From a checkpoint of a small image flow-matching model.
Model: arch uvit, norm layernorm, activation swiglu, num experts 32, patch size [4, 4].
Data: trained on aerial photos of the United States (SatlasPretrain), 203450 training examples, 4.5 epochs.
Rows from block 9 of a small image flow-matching model, named by matrix and row number. Rows with one number within an expert belong to one neuron, the router's apart. Each number is 128 + 24 x the weight over its row's rms, rounded and kept within 0 to 255. All counts start at 0. Numbers have three digits each.
Before each expert's rows are labels from the 100 images, of 14976 (inputs lightly noised), where the router gives the expert most weight on average: "peak on" is the class under the peak; "top examples" is what is common among them. Only what is clearly more common there than usual is listed. The data: aerial photos of the United States (SatlasPretrain).
# router: router (model.blocks.9.mlp.router.weight, 32x128, trained with AdamW), inputs 0-127
# gate: expert gate (model.blocks.9.mlp.gate, 32x32x128), inputs 0-127
# up: expert up (model.blocks.9.mlp.up, 32x32x128), inputs 0-127
# down: expert down (model.blocks.9.mlp.down, 32x128x32, transposed), outputs 0-127

# expert 31
peak on: crop field
top examples: crop field
router.31:143098165133137167132100134126128182081140119149185099134169129138178150158126108090145082127105129159115101159151164122112137148156110137146140143136128163118116103135152163141140112138078150090122139121147132137137141136134114126096100144097074105127097141138140140145104153128104144100114110157137106109117165112150163140159189140159104110110118156074138138103108100142139122152130
gate.0:156127138099146125144108124107153147136143101149141107124141096164137122109080109107151111130136088115118109134172129152112115148134088135166123119074141138127115153169123162145157149150090098126121116137125113096114156156131128150126141120115093105093121101140115154173123125143066144108156154103135120167094123111170131088157149079136083138125152140173119131103092142165132161116178
up.0:182108149114157148145082149097129105110132088161152082128148111158138127117088142076125116108146076095090107160139137144132108207159096162140132116099128169147115143127107157158160153115111100103118131135134124113154125153128108137103127095088115106144135103159133119182107140129114142102150134109165129146159160107138137117155169105146103115117104144119121121104113123130157138138146
down.0:114137133114114141146084134154128126129170185110126103092144099114153096142131168121156122103124105138116107101140126126107123070139131110117166113119114123105171133125119163147102072133059151072135111105114121115169112119137139115155159125172112126135128128113139096121164142142123153128114141142120128112139154096135184148149081152131092165145097154126110156098080145129126096114112
gate.1:166116161146148142154112114095162149106099130168157094125133102149120114123077154119131152129133115120099133156113126135129112168189104149161154138141141154125121109131150124108145156150136084084103122119099114131135137167150119092133114106103101149138132114082151117206104096079108143153146106122152149142129117107123134119105128121107107104100082131093097082123082149139149129134126
up.1:090156106166136131117111128155106080123133106113115144130116111105086119146164109135145119057152156138139144112131140137144155114119153115145129161152103122144168132117130125158093127076167152109142159157093125115134122099122158127114100146132119155105161131109140106091165134187194151098135157117134092124127132112094152150112158136167154103098107103121132142125159096110092148110106
down.1:118119107082063092118170144145081103156108080121115131127098153115121169116123159145134126084116132102153137133127149120150170132124107126102075096096125112106093137105128175160136098099160146141167173137141127150114111114089098155135136113147164135118116151137122132072143177157133120140104144109098120134123095141139113167131106111104142128151152097155162107153137130131112131126146
gate.2:130136128124167110158136131177163146103124116154126113140111119107133161126092108116126131114081110143144095154160122104133091174127124116141134124146144127151147114146126126146065158133132121098095113148164163093121165167127137087081101125069094134094132177112126135144120106102118100127091135168125136152130146108179183117134164150149116123128131129108118107102131139132155183115130
up.2:117129153109149148117120128165130106131167097119119148156117125119133084104095143106182072090101129110137097156127127103119143107110116124152139117104104112119145107091127151166144117136100159114194103167170112078168108140119108139146111103135123082094102100125124130107137170126134124110155124133113072122146137114185155153152095131123125177132148120164145127150121135119163116112130
down.2:133125106155172151128079167126123097141109115134128162143150107099137109142143141114145116090127115141117135104134175156143141118150167180148184161145141132130166121140097146092145133111087091133168120122094111098117131103134161149124092154150129117136152093096107143100157133151179131088146130099143100106125166094104128125124132162160113124110129130101113137125157088110079101139093
gate.3:083109135179159159087100139153133115104142100139115165139148127134176153129109115066155086108124136136078092137129145157167105157139114136145144142099125173147123102134109127071155099088133154103173105117133118135139137128123141105111088137116113124107162151159126167118126166089155122099129134118143088130152124125131128164151136157163103114106125120106160135117144090112128122158147
up.3:098110146162159152115110162135133130089157096137140165168144113142161147141101112063158101123126132163089121158119148154149117166149102122147137142110143150153114095164116134084157086099125173103132087101122098117144162136134150100130080124094117126109147119131119163162088133095141114092134121126156099120145110112114109145135164145148101123096133130087124150121136094106146135162151
down.3:161130087123139134095145137132156094118120163071139175145095126082113162148117165114157116118089108147127115108112136118097126076132148139142143138137141108169159163154100105170135138116128125092072122143138125053132156116136149106113104129173091132132116163112126123089121172116128102134103128105107143149113099131129181168109127153125122158126117110140139123107157147113153112123135
gate.4:104145095155141130137098162113099146121112111166143114177127092131123145172154115121125120160118150184124105148140149140117176116136131131138128122148191142108167087155137119143115077095122170132112133112117117133097153100109163109139113110106113143154131176133128084161097130128136177084136079148119128098078139100120103143104165131142123104116142142085136138148126096112120127127142
up.4:098119094157151133118094150119079155108133146157156100133161120148138125153145093131114105133107138171123086160166123122111172103120149149121134113148165144090179083104121128139127084107116155116140162123116133148089107115102153115138127111110103140142136173168148106126109156145142198106153101146135118107082143104129130142119121123150125103130110136095169147137103070117107119132161
down.4:157110129145120142123113145097127107114134142157184130151141095112148152175143171100169137130095136158109125134083167138114166138159166143139152168132172123126169096099109156137133099111097122108120131143096101116113118119133174105137117169120106143138121116123105100152152138133148176115080116104150131114132134082151167152109163151156060148115137145116116118114150112102100116137125
gate.5:147110119140092134088105136092113114133146133126128133171116119123125140089101144107150125113119173149091114140144176096141113099134135120161091128033129157110113144110138094105186116122132134136132116146099157110122167123124148145135113103152158129118130120133163136121160154159121141135142163096117113154114168125135105127076169129126108112136085132124176144138074131092128093136155
up.5:160103163144100150090121089148130109112101093109117167154085152148116137117100124113167083078111114126122098111113163107163118123137118101160132132111100119141132138140160147124156150130121090132138076191112155102118098152115074130102109105141155090124136121124135116103156144130124114107114145128139115141142111173137147179146136171119161181103098104146129133137130134117123081111118
down.5:111149115120123136136168144091154138124158174125125126147150152112107090116139133130135152146143132146123112121147168128091094143134179149128131141104150111098130151193124128099158136134082114161135184126110159115103117101142195134143149137098111123144116126152148159144170094140115147104129157100118148133132136160119130050138192148123087110140124123127144112132109158130089108121138
gate.6:110134097132155131163136131157191130136126167159134099136111133141094117141153086115132123116141092130124110112158116125110096159121109075115133130127117148127154130120110109125080139128123106103122161119087155105143107143160111114111147160093109104160186126160144114151135113173114142145149176155129143154157149152131146102079160135153155096136091107114096146104081114159097093098127
up.6:110123129120095139082136137136083082132105088080118169117131140085151142109143151109144126112109144133141118121094166126158186124108171132129091125112128120156121157136135156166169135089152141155144109152150115157115114114084134159131099100129145135095098140149096147066153165121175116115078121108134106138126115139128119169160117127133124148118136122138162133147190133116131134151132
down.6:123135143138114152155129090099157157142080151134149096089174106123135073127164122154117159148173119128120136100114104101097109111161132129078141116157136116141105156151131139102104127178103129117146098143135128083152105171156139136128146091140111122145134095133153116159152088125112177128105124104162169098152170089119097103101124138147122151101122131105100137121097141106126146120098
gate.7:143082122137130154110105143114118113095160149144171104172146109122155132152130124082145091129152136145088133160136126119100105136124109115166147128100135159099142105106126140146151130109116118107123160145087124177159136119133126148117103168120089086127107126148170132160104122148150174095086133148148111125150123125119147130139150184157099128107068154086127126080113105169148108126144
up.7:113119132121114169087148148150111155070132090085162150180159144138176152146149093123140135115141145140127175152081105109105138128126127102132127079154100158131082127124141178128134146148153123129116125139159134159118119150138122166113098092110149080104121095134179138126095122153128143116116124136175109089096149120090133112141137120135136132103154166099120117108149107138137131163118
down.7:107157124112154146120118153114129117096100110136123156112142122115126100145157114107134120124114121089108151083103112136176161127143132140088150094126139140163144137134106136083135117110149104164132106117135119149150113171143120163107157152152129126145146111168074121081201138123151145109117146097151128105162167083154091107132114122144180104121180149140110095110145099103118160127107

# expert 18
peak on: building
top examples: building
router.18:126160158136125139147119119105125138140177127141143147104123140116135155119126113083140139132122113104131098103139152118140123137131121110087199239155148140147129131153104113106104147143143139099120157129099110092106141116136153088083107238113127159122183123136139131119166115120150107139120119133141118128137148105131141114148141120160148132130147135139129129104119143137131131116114
gate.0:150126085098157148151086108082106122129150144157121143124107117097086103171146130123119138112172162098107094097145131169164124150126111143148132162153137125164164162146081116105128118112165095115118126119090101143131173099143152111101126165144135172158138114144090133152140128122089144120146122162113140163094162122096092106124129154104130073145119124117123119110094141116121110121108
up.0:134143085104136156145123104074133128115157133126122125133080115132098088112152152130118159111122171088116084113143149144163104152134094139130120154115115139142169135185103110131151103107150150124129105117116120143124173114115116127136130145116164172182141131190113133162122147127086117126131148133088149152121160153118084110118129123075103084119125124129142105129084162099139108107159
down.0:161107162145128085110130124146151128149166115186133143139140127106132157143114165141078120135145119148127151140125100113053126078129140106140115137167119105151141092072158128159099150146128115127126144136130121084162087150108091157123138129145124111127119160112106163106122135134160142148115094174124125137079140117142154167166106144121123141150113121111169116167177146121125146131101
gate.1:156169086097167149178102127103163120127106146139118131145078130134081137162143104147109141113150124092152124082129110148170141133125102145131111127143167087130144184173096121116129080139173107146090140135112079138101171106168151106115125143174154163131113122149119124152115140126109119126137145138101143154123103138097107092119128148119110110113109108127089122110095132141101127144130
up.1:103156111120129147108173164126128150140171185092097125124091138085132135143127151100098126157071137119141178172130112152103157104068141119131133133148160112148129123083144138119148115175083143124130161125143091151121177149151136141163133140142114113135130099131094136116120094107124126121139074111098134095118117119124144120135104142114113131153168122133095154107136126141158104103084
down.1:104082125115150159163122085105122115132112130178139085118115122148133113106140121115159148119144150100122097124142136153183126200123114141199122115111103138122152085171128173142134141102104120129162159139153155157167091144095106112137103131102115168117134114167139113083120159128118152143131147112115121129145138114162139132159140136146093114113090125105154123126125117126084114123168
gate.2:093112156139155167143110109149181132100120113112125157117133095143135112131127123101149124113134120122100133140140118161138114115146092136157153175125128116116139133144095159111113093136110113069156102110099067105166157160182148101100113136160092142121167103120106117154138110112107127119101144129159119106130146092146166115107122142153124151065133115140082126081088149127136145129094
up.2:132131119119124077156165122122102171147132139145135099123103132151098120112105114167105133141139145115198127135127147111123104119095115110129123128163101075123099110131171112148079152164116144150109124141146155118104125117127133106150177113141115125091084156106148104169092106116134123161156144143081159160113089146156147130111133093089130126163118113159147108167099158160116121103128
down.2:142132150130162153139107142093140114138142085198178145116140122136144110150114104082139148153115128125103134116118115144167140107148094146143157152118120143125116127143113124100175135131114119122129123110134092129126130136139144111110105159097123136118138077152120162135143117082132136112132118117169139096116189069154113102158162107153131129096189179127105179087132112125150157125107
gate.3:100121107115114139147144071114141155116114127159149129120105155140120126141180099124119143144162143130155133123107127148104147138096097076113126150130143089171122161171151164086096121151135140107113131147112099122108138120161158117129090158154100127098135125137133125090116074104085154190123115149170115179121123107111125110133132133120121145130144136139080160104110129130063142102110
up.3:142144141127124115110146155105117124149159141088099109138155118124131126107075157160117113122110139159135129130151133084110102126146158131122115095117120169088133110089132103173143129115123111159130153123158175143163087177085093155141171103091149119151100166116116142146136156164161115105170128106094146082124122142141117140102110118134100142143107137094158075150142127126158112159156
down.3:123118136160139147134155094164181129129102138150132100131143125137116149127102128153114124139171127146131111182137176152085125120131131118173125143139134099132121146128158117139112137159129102114149106172136147089100148162124163127161108089111088117097083140107191141153091092138128124138099138136142114162089101137103147120120173173152109099100079098122126145134135141129089145153153
gate.4:128144107147143114113108139122104142072124139163136147135121122144132123124124122101161137108103110129114126125135134174115121128140112124134105187088127084126121132148131168107135104082137139143102072091081121136101184096173121134148127149141129145116158098118134105176102137123134141113126125125129141150135103139092103102149177092148092123123115127190086130093095106144156152133186
up.4:191157128182122116096138162145143131071106159106136151135145105119119154152126125117162103120106084159151146146114133127109132126164156131098125152104161090106124158140115142112150130129124138131101068093092133139092173087173138123113117142139147133118141095088151125165107105120142116114112138114138155114114112115083131109135158092157110139108141149166102149091114113130177123147147
down.4:156142113126112105149085142109174136153174127107110130119109122103131127171145147148072140122147172093145155098128098136141184094102105109116133136175140105130120141119128106119125103135137142137088143148133068110146152136127146131099112143147150136127108109138109146082075103093118113158113084171128144118090136068149143127147113152142156148157161123146123147127157139124135096131086
gate.5:156088153105106086106130112102104125141121167122122135118158120123116148092108125130097125146133111123120126133116170077108119126137174129104151129115135176155149146111117091127147146130134108156133162121114189119119117162142126147120163151095094060113136186115153159120119112158146095129165106117158119136116145140138125135118108082128143136154129174139156102121165109079115150180113
up.5:139073136112106149077118113094123149131144144117141119126112181168151138131129126094115121125120163118117116145159116147118113133137090130153104129151062153141161124130137152110153137096134149129140097126130152158192160149133077163114082129135190105173136095113136101074132159111088127136141109140135134137165130128101111139177114130146129118109124134104121162126113091118138093117115
down.5:111164150141138164144105145132180133090110120141125127116127104132152125165146137084148108125079122122125098130136123169140141158132115149145169136124182111103122130164124157097146105125102157087117139110130089134093163083145141094115112146127104177110146073144117124123126118063144124119108136117132144104121124091148128108173176123183110112103126153135095147096128105139124098121155
gate.6:158147111120151144116120121091137085080125170132101178127099099085108131163159123091154128137142121130088136093082163146122136129149118132125142182114153109178155155166121112116140119105170090115090118113110108149113147099161144118138104167139141133154144121123111093132113123138151133118140102098145109160138139113091102120089159173141133146122147151128093095103137123080135100156127
up.6:152137125129148133149116110106141093091115172130106169103118083117119130195154117117135124151150110116086122082102141174131109127153105126126161168154143119178156150164131118111115115120155098097102129102104099151117137105170143097123124176154118140156159117111098078150128112111157116116139110099157114141146119118099115119090142156152157128115145151118077104095115128100121102154111
down.6:139113146157094160129153069096150162124120094065117099132113119102137136131166134151119132143098161138152102143137151076111124126133108098126133102138153114117069124162167118132111118140124164123117125129176143115127128127111062137128096085083182112154119118111121127172108137131133136151116122177104149115121150144117146154120143134110102140121114128134135112132120174128133059101142
gate.7:140143115143111133127097122118105152134123084127147150110157139117130111110179159186163103099127090161160108144154134084146177122193157136087136127179155170129132113128090130139127145114119150114151145124134123143140106108073117109092138087096141136157131129130137122142123117152155138129137121133164137088138132083155135170147125096099130135096118159096170141132096149150105109110114
up.7:130128134110096064142079140114096131151155093154170137104167098137138115104113137172134180082126131123139113109132124164163158109175133157147131148158140140106114116068117143139148126150137129125121175102094096111123095131117176095130133147124112134113134138154118124186128109153159114129118110117131160096093094105131137142094147104098148140115173169144107126111123131102126134136122
down.7:100152148114138116143139112143141133140127180138095088109152130164125123080103126121100135120134113107123083158132117115107087174106181130128124082106119132076121112141156110115110099107098105131162131136112164163119097105123108134138170113099114121125115153149172146142134156133147168131126156129113124123166084157134120103135102110139114090162060133142141096141105131162104143116176

# expert 16
peak on: crop field
top examples: crop field
router.16:136105124100119112135148150122068085138101134135086130151134124159099139140180143126095128123129164134114158142092148152140127148108124148159075090105076107132135097141130113100151080139122128151173121100126154162133123114109131175148154095145168121129143136128107118132082162168149140160125149088140099122123066136108127116113133104118113077126135132133123148105134090149091127144150
gate.0:120120129087145132131142097145092111097138184114133136128146080102148127153143148142138166160113125098103151140107149145140104178148080161131086152104144139152122162129108147106105111140114075123150082119089108134100132145146149182167138138111142140147109141114118097145117109139089134134119087108156109150135136089115114138117132159098104141116150122112097158120103131140126167134056
up.0:133122174113098126141171101127112139111119149087159111101111147078159149127137168154123152166102174135165119133095126089113130152129120111099117128122163134182128170126164136102076109129134118125146164131138108128121095150138159148135159114106131122130084137110109110102165093112116148165100083135129145185131136084165133137134127139114127117120109120140126157107118121141096173094088
down.0:151103102099169128158120125112136103126115140159199140120173100127141121142117140118158142145135143172132127099086110136131141133163152154121133116142112125122129128138096095120140149113157096076118126143114104079162116134138166093113085120134102147136137145152165159078145154108149143116114103107155159107133136084128131140141139130154090106075182138095143174098151121103139159131131
gate.1:136123125113139133099129158096153166102157084106104149154144119113146133156085172099162119108111135151110148109151114086069119125117153116092144137150135144103139115128134118119118135146150163177080116149145103137096151080100165105114122156109138161127130112076132135156127105174138112076135181113111135116123148130145123111111158143132086157143136149115133072155136138122159121142113
up.1:127120126176128130107170136138148142094129144132129116121123139133148129081149151100088137125125111124124116173108175099087154123117124129144169132103160164126149156113128113114124122069163122109154120116109154151119144152090182130166098127145107100152100188125142074119118139124139118144083089112170111102166095099168137155115080126155120143156120101140133123115136100126137096134120
down.1:114130094136109123115141143116140195111145148091100136142110178138130123124151113108091112148140137116130141170185137128085112118116110094126115164119119148114177167138124131130126135137098175163124126109115152175138187108137125139142158167155117115140156126126121124156081086134064107112116138133121127107125134157121103095118150139139106135157132141150114090130081085124139081137101
gate.2:156162127111124144152130094093107163124145147162134168159115127134082096145164154130127092109107139157154123106126159139141141139134127137109105151117117077118149119117115096070159095125111113120163112122107112109110130096123105147155118131132152141145120115139061156141118143152119127147091107108172103101105136092168084068144143139094136141135202149139150124147118127134111124152129
up.2:138118166111095091141134091057135119115129102146117129126158144088124108094150167116136152093100134114129128112103164114128142124168162110114130112173110122137157125093122100128113165119162097110132132141137135177136111140098146122121109118194158139154110130161090152153120097115162145146105159116167149129156108077123159124131096153075107135144130167127147101124148151146135128102124
down.2:155091122136157137129109112120124094122103114168141119116154087127151127146135136120128157161163103118101139106101144148138142171165131148125149165161153152160117127116118113154126109120153088077150144129096106112169132152152153083099110163122079135118129125156146095118143151122114146126111092101169110132133136082127112176094129157168132125065133127109088143096153113090122134167117
gate.3:142099096107144123106160136156141144123109117077116159130083149148145152108084174139128146124135117131149088150125137099136183098119142131116080126113124104159138158115125129099146140134125126128124152169142097125113207127144141125118147124115147119074104135113146093134142134134099084146127115122086138177115102102142149144103145120121124111141093114134096182104143104130094175171143
up.3:124154153147155120114099141107110140127154144151139098125175138096145105154148099115145114137096146103076100106135111124128097158130141159134175143145124186116132111130107143129130134104110136116106122107106148164131078120119131098082131146123123140171156094136102177109127122120146192102145145128111106108158173119148120128152122116128133131109132169091191114126115144140154060098120
down.3:133150119101118140109147111104129164135141189097128125134084158124125148150126117166162150159132148155138134119127117082123131080119151131134107132112131094131153164110113135083144138160111130187090153202121128105108129127174159123162136115143151136114108090140132132109158107097088072118140148129109152162097131135149129106108124125144089155108172100175128124109138121134152120106130
gate.4:150150134126145098136143085091117141116126152181127098110150094133112113075157126164135088106128116150136084135124168150104115126146121164164171160097135127118120174135127129090129114162089112083150185130094126103151115123137144081119108125180106130132111103105179107113144106120170141083120103112157128130143080114122144128148143138162138144100127114153146153111120128126127111118113
up.4:118135110115126102066119216160101120106137122077133194152126169150149123131104115074117114138111117129124143113134107092095145112106095123107137121127123110137121134154124164122130132126146139192106116119160151146072165105146127170135141126115143115113118118106108191126134142131102079125154094134104118163108152121119133124149147121118145107154134135129144154129140127150144111153163
down.4:121155123141142161098137117129123173133103084103115146120138160134129107133140157155128128121117117100132145117152123140171178095117140173130105137153089104152145162144105157121120148147092172190096106166139115129116173117143130148093092096127166123126125099115127136085130153101079111116194139145097136143096151113123136078147150131149135117111167123139159181129136117146133123129138
gate.5:117130144142127152141125090097115130135108120116152128115135079118130139106125148159162120156175128119148144148146137115138107153110093090177106151129117163149111099077136143133150121108150158106098142167127159126128183149118163107137089155102140116149104091109105134132149138097153102156154119115102169154159118100094131145077131117171085092100092100094128136142105129116128103084139
up.5:102139113132115152124098165125109139116131086173131133145136168132173136161131139118129145098073154153167143109118110148113157119140132137112160113147114106145156107154119124103086132162110139156145085088144090169140121109138133134159092127141099168115137153129137100125110113111113143071113138136172133086125155131157146125182137126076134145125160135098117101124140064151129149139091
down.5:103133102168168157114167147120163152116145137116148139199068135121087109124171103123121096145119121186126144135150106145124166101121160166128131138129126110132155136168136113062153155105117111131102121121139182151086143108101121118147086151158127145165128118112124137112094119077133119116153143119125102138117120150147159089122146115138149104149128162135127139147098136136142100141146
gate.6:081108128144157135138171152141104116131130167144181118164097093078114171138104096087149114150138136142123131138091141142140155143127155110119129128112140152151158065130114163145135129123176150122109108096118163130096094096130156124130126142085099107125131130115128123135085122130117169092154180124140112143149115093141134147108161136138110112132097148086103129124119153127122103091184
up.6:158112128122097126111136132093123123136103108113105117100172161194150094106133190154116173107108114114128129109124150158136066096128116200148132126155124085117096168123115088147118111100128136148124133140123104135155163114118123090108125124156151115125158083143111114138146123125125141127096113100135191126125113151100169121158127147117144127120119109151150134107134121102150149142080
down.6:084153135117117119149143132136157162149140117131084071120184124156141124132145116170108122168184124113129148179175089128112140145088095100113094120124126116116089138104149158151125113145099139140148132112119091140145131179140114134170171114149095096127106129148119125152152090135070130134119162154147130118151135145145129104108100116148104146117150095130093114106109154149149114119107
gate.7:101137115129158117110142100105081120130134109154138135151150134161156135087143124137089110140169130124131127116146131178186163149124088152169072113136114141148120118143112136162149120099161121163133121076152104142100113142156134145147115112098116125078121134169102105104097171149090125116125121107200156149121129135123108133097152136118134133125179109149119122108125116118089144170125
up.7:101138131119135133130118115117105148105143121166132128151176149186146121101138119130097125114174115112081144108143137182170138166131095181169097112148119177133140097151109152147141146107172126155086101098135088164110127136142121143135131101100101158105134115157142097139094154157092130084133135111171123139149147145097121115121143142111132127120173134140104115102124095117110114143092
down.7:083144116101138153119102122124114165117121150104104124114154146117129093090127121126172121105142116149128092109165113079114117093126161103091129110096106129086135120141103113098135134104094138157103111118139177155133124099103122128126153081095176121143114120116158159126146149141127112097129205107104153094154144152128127112137126126107093117133083141127158162126067109137126092105144

# expert 28
peak on: crop field
top examples: crop field
router.28:118106098143117154116132129171099110134090109114084179121141123147128108122155137148102122124157116172118133125116102137121068157100112137115079092083119133091072127104136084145106149147141159143159118097128132121162163095126088197144136089155096101150131109113134130149128122149128122141149152151133110113093129156100100130096084144093139103119116141116115132129137119085112125153134
gate.0:136087155119191145154123153141161112163130127115135151089127132130113112130121173118149120128125112105120124131108096171124101118072155150147132141143063119096123123110113111107133138148105134126099138120121102113146134121149129131103076151125124135106120083099087155090136090082154108114125214115106140150128151160125125134137158118167129103163176138166105129158128143132135126137122
up.0:109152114157079124121080148122103176113132155153157124128180150132152092110115089121103150123122157150163132132133141119113125114155109079085183121105152113116129106182142149129101114136134141122175134120105139173108130157138119120116184121132127107110126146141148152156119140167116170150165089133137100106108100107152123103152119079118139122103113137109112125125104093139120139086167
down.0:129128146188163110159120091143136156103125103156126123094123138166112142110091087101099096166150106104133118129155065147170114133111124133133136125149108134168125085156127125174094136128171142120124092105101125173132128148139119085085153131144087141106137162157110097143110127114121161129153149159138127143128112133156145153128107093109173101140090107151099135123109133151135159116144
gate.1:133150144105154172115126126126140134117160175171134118086121113122109095150121130099118101108125133150069099127101134118092124105114176095140139159130150150126151133136141132099115100125112131108104124128130145143120141098138159096096164190146110147135159130069130162153173110157141154135121163125091119132099114125144147144119119126151081085157054141120134099130103122128118096108158
up.1:122126142115142170126156139123158113129129155129135155057082119079107137103109147117134127108146139132098087129125126121097106094051166090130142150120120138146100131162105119131150114135138127098114131104139148140133165059125147146104163162126151144141164120109154157134169137140145168152101183110099112111133126140129130128138093137131115086140098113154099162130123141096128092124146
down.1:125108155114113087138097152115115110154149110153160111071111148130090107090103136128132119119157137124130102088124092106135090127119120114104161103108105112113141103132104081142122142154132136085139148126114149119139079099073104108126151133167133157107137103126137154134183143112147164131121172098107118110141138123140114108169094123102146079163102154114158144161120122137140172077126
gate.2:114147093137157135132110108122151108100129120136071141133127094087147139122111128115141135169082128101102122129108135105138127152147164157099134143131107156171123063166165143157153120130092110128126095141132122115129141140156120124142144137138123100134085204093112136145112131106122131109102095132149131125186155100150117171115127148109080166091115090117121116166131165116130141128088
up.2:130139114147140149147081139112122098122107175116132141120128067067146122132131129122130147121110124154125123141154140156145085109140145127141131093100114109140138094142122082116146102138106120086111100136118111106114145085149122144168155086098099109154106121093105155175133131129139172095128128145110165115172154128146085122140143189132124164148091108119165088158129146129125158094112
down.2:163118167119107128126132189164130116134122077118130156170097098075075116164145105154161132099128137124110162095121112150140169090146137153124098134127158117124139141108091124118138139126180113125084133136117115082114074088107175134138117135162145152136134131087159135115151126114163165108148137149126082104126139106119136124110128159091145146170128144142118105135143120113144119122127
gate.3:139143147106135141122178104135110118089168130080153136116107135144167141128124154094115129177119128147108138172130156148113102127135088115079109148104171135160095102154143111129131101098135132087101100129133137181104153137115109108114173141116143156158133103116116109190141119149092141130122124128111109133143070123121127121141159136089071159134103149111151124114136154141154127126176
up.3:112128103125151152109098110174099129103099088145159122109140136121139146109136109126147120086134139178131079113116121126164121146096140128144195110132100127144125090135104092108080135126112097144159100115128133114175097163136148082125101121186165124134095170158117118088154140103146127129092135147174144133166122094143112124153129163137134112085137107137144127153159106118117138117136
down.3:159138148148105144118151179124144145129120119118135154188091164131086148104104132119143147121125155139149122150171148095114127094114121143164107144094132094127145145136146128090158127139142147144106148158161158097082172103115140155149103098086136141115096126110140180133103161095101098158135124097080112143097128131120099117121167114135112109156170135162139174152136107140151135123149
gate.4:130123131133118144133118121167136118160135099179165122147127124159088134117135118155117086087153108157154132116194110130122158093152104119140143166144129096098167159125122119111076140142155138116123114140111137067104118120123105097115104158160109157118126108139142100153132086117108135118116177120145132149083140125150128090132116123117210111094124146140107122155085138128119166124124
up.4:115131156128131110160121129136107124160128126195178116113126097162084116123111106152113120138177112141131142099107107141142137116111128111177174166154121074118127096099101161124088126161175095134133128110119101119107109143105148099148127135109112180102141117118107130163137107132090147146117135115135146144085145115155111118124123067095161093102121100157123106173110149135131153116135
down.4:159120141121157106146096146138118124131114121144175144119174097123125114140136110132117155142165090134118133062101094144152116092191143127113142153166132117157162152126111105111135136137137107113114117097091122081127119116186167101121133147146119102123154102147138151134132135102125131113148136132179179118120160111118140110141151149162167120078175125132103140130125101086145172113100
gate.5:175095137124137096157156117093097141128148177071169186132131118115109154093108167101126165184143136114161132113113110088107119136132126138122122152130111114151120160121126118114136137160169138152076119117133131130102173114147148112157102111065127119127122120111124146160099107096127120116084131125116155126116136170097115117143162117115123124117178156135120155125171142095145142115148
up.5:108152133109090167075127126108133110102133136174105089112080166137088086108162104155138141110125131139120145101150113126115120122119132109073098117160164116120124102146131124116095105133147121097125139166156114185135109100146075156107187149139140147157116138118125115138139179144108134152164127108118130151131136094132126127102095131082130128157087139118149109135104142159154146093111
down.5:104114160130194146105086144167095096122122099179132140088170132129109080136136130116122109162131093131100129089081105170153132155158135135156149093109114158157137125133129119136149154095114119118160112084102145138151061136104133117122153163121116145138171131142108125104181145136145174115093146105155113130133154111130126140141128134132136101101140154111142132137138132097120172122129
gate.6:090162094147125111133106136090110112088113067142120110164091094119134126169100118122118155126110138096073151108151121163139082115154124131119119122155120130137126151117143179169121117135118134123102136150114113119143133161104119136142097108173085101159153130122129084158112118159133148125172119102098149162131116135126110140121171139088119174140098104100110088148118148155127163117095
up.6:170133181096121134111135125169166157162131174127127120107162157112125126112141128138148088118141108150176087156090112092108184149124124110131129140107136109107142123132131084095127137142113127128156123114164140124097136097159133096128144150093170153097118126114126154108135139108127090149101145158142116086123152138136173116119107109166122066133128140157141164119112094121116073142153
down.6:130102132153145132156095107131074156151119095142092136142148078123135136100117137146088190109126106048122116156141141118169127136119127144128104156151125150139122116101119110109125101115137108140149106109135121187138162123134082140114107111093180127114113151110098122162073168091146077135158118143099141113127151140108126108116120080153141130115148121131131165131126103132135151110128
gate.7:146149137103166132137158133174147096117143133128112148120119163113110143109184113110111110148113094097096134061121110149128084128077140100162151111150125136140137125159120107112099175169123096126113164116108149103162121124163158139139144163149139149127114095160127164091123134119133104085134122149101108140125142160119126091157138158083143107117162164136118127112159130135141117074112
up.7:089113112170135138082133099149123095134121144148118150111134133124153137127151066131112120105142141152108078132119150134158106139082160131149107107103137137138119115175094085145102109098122148112188121093122160118141132113134168150104105134097120084107121190186112154113126151137131163142131134154106105127136097139148072122110131129134169152145131123132145174124119120112146156102146
down.7:120166134126143093152085126111133185122135157124117090081170135153142116111137128159073155131168117102129100104164100125096082109114132136077133089160125124127121133103137088115105101141099150161133147094108140173137137109152099137128190138127116102130123117155138139160119112109122110142150164148128186099151133153116121069163109105134131107141120125135116121108111107140097139116129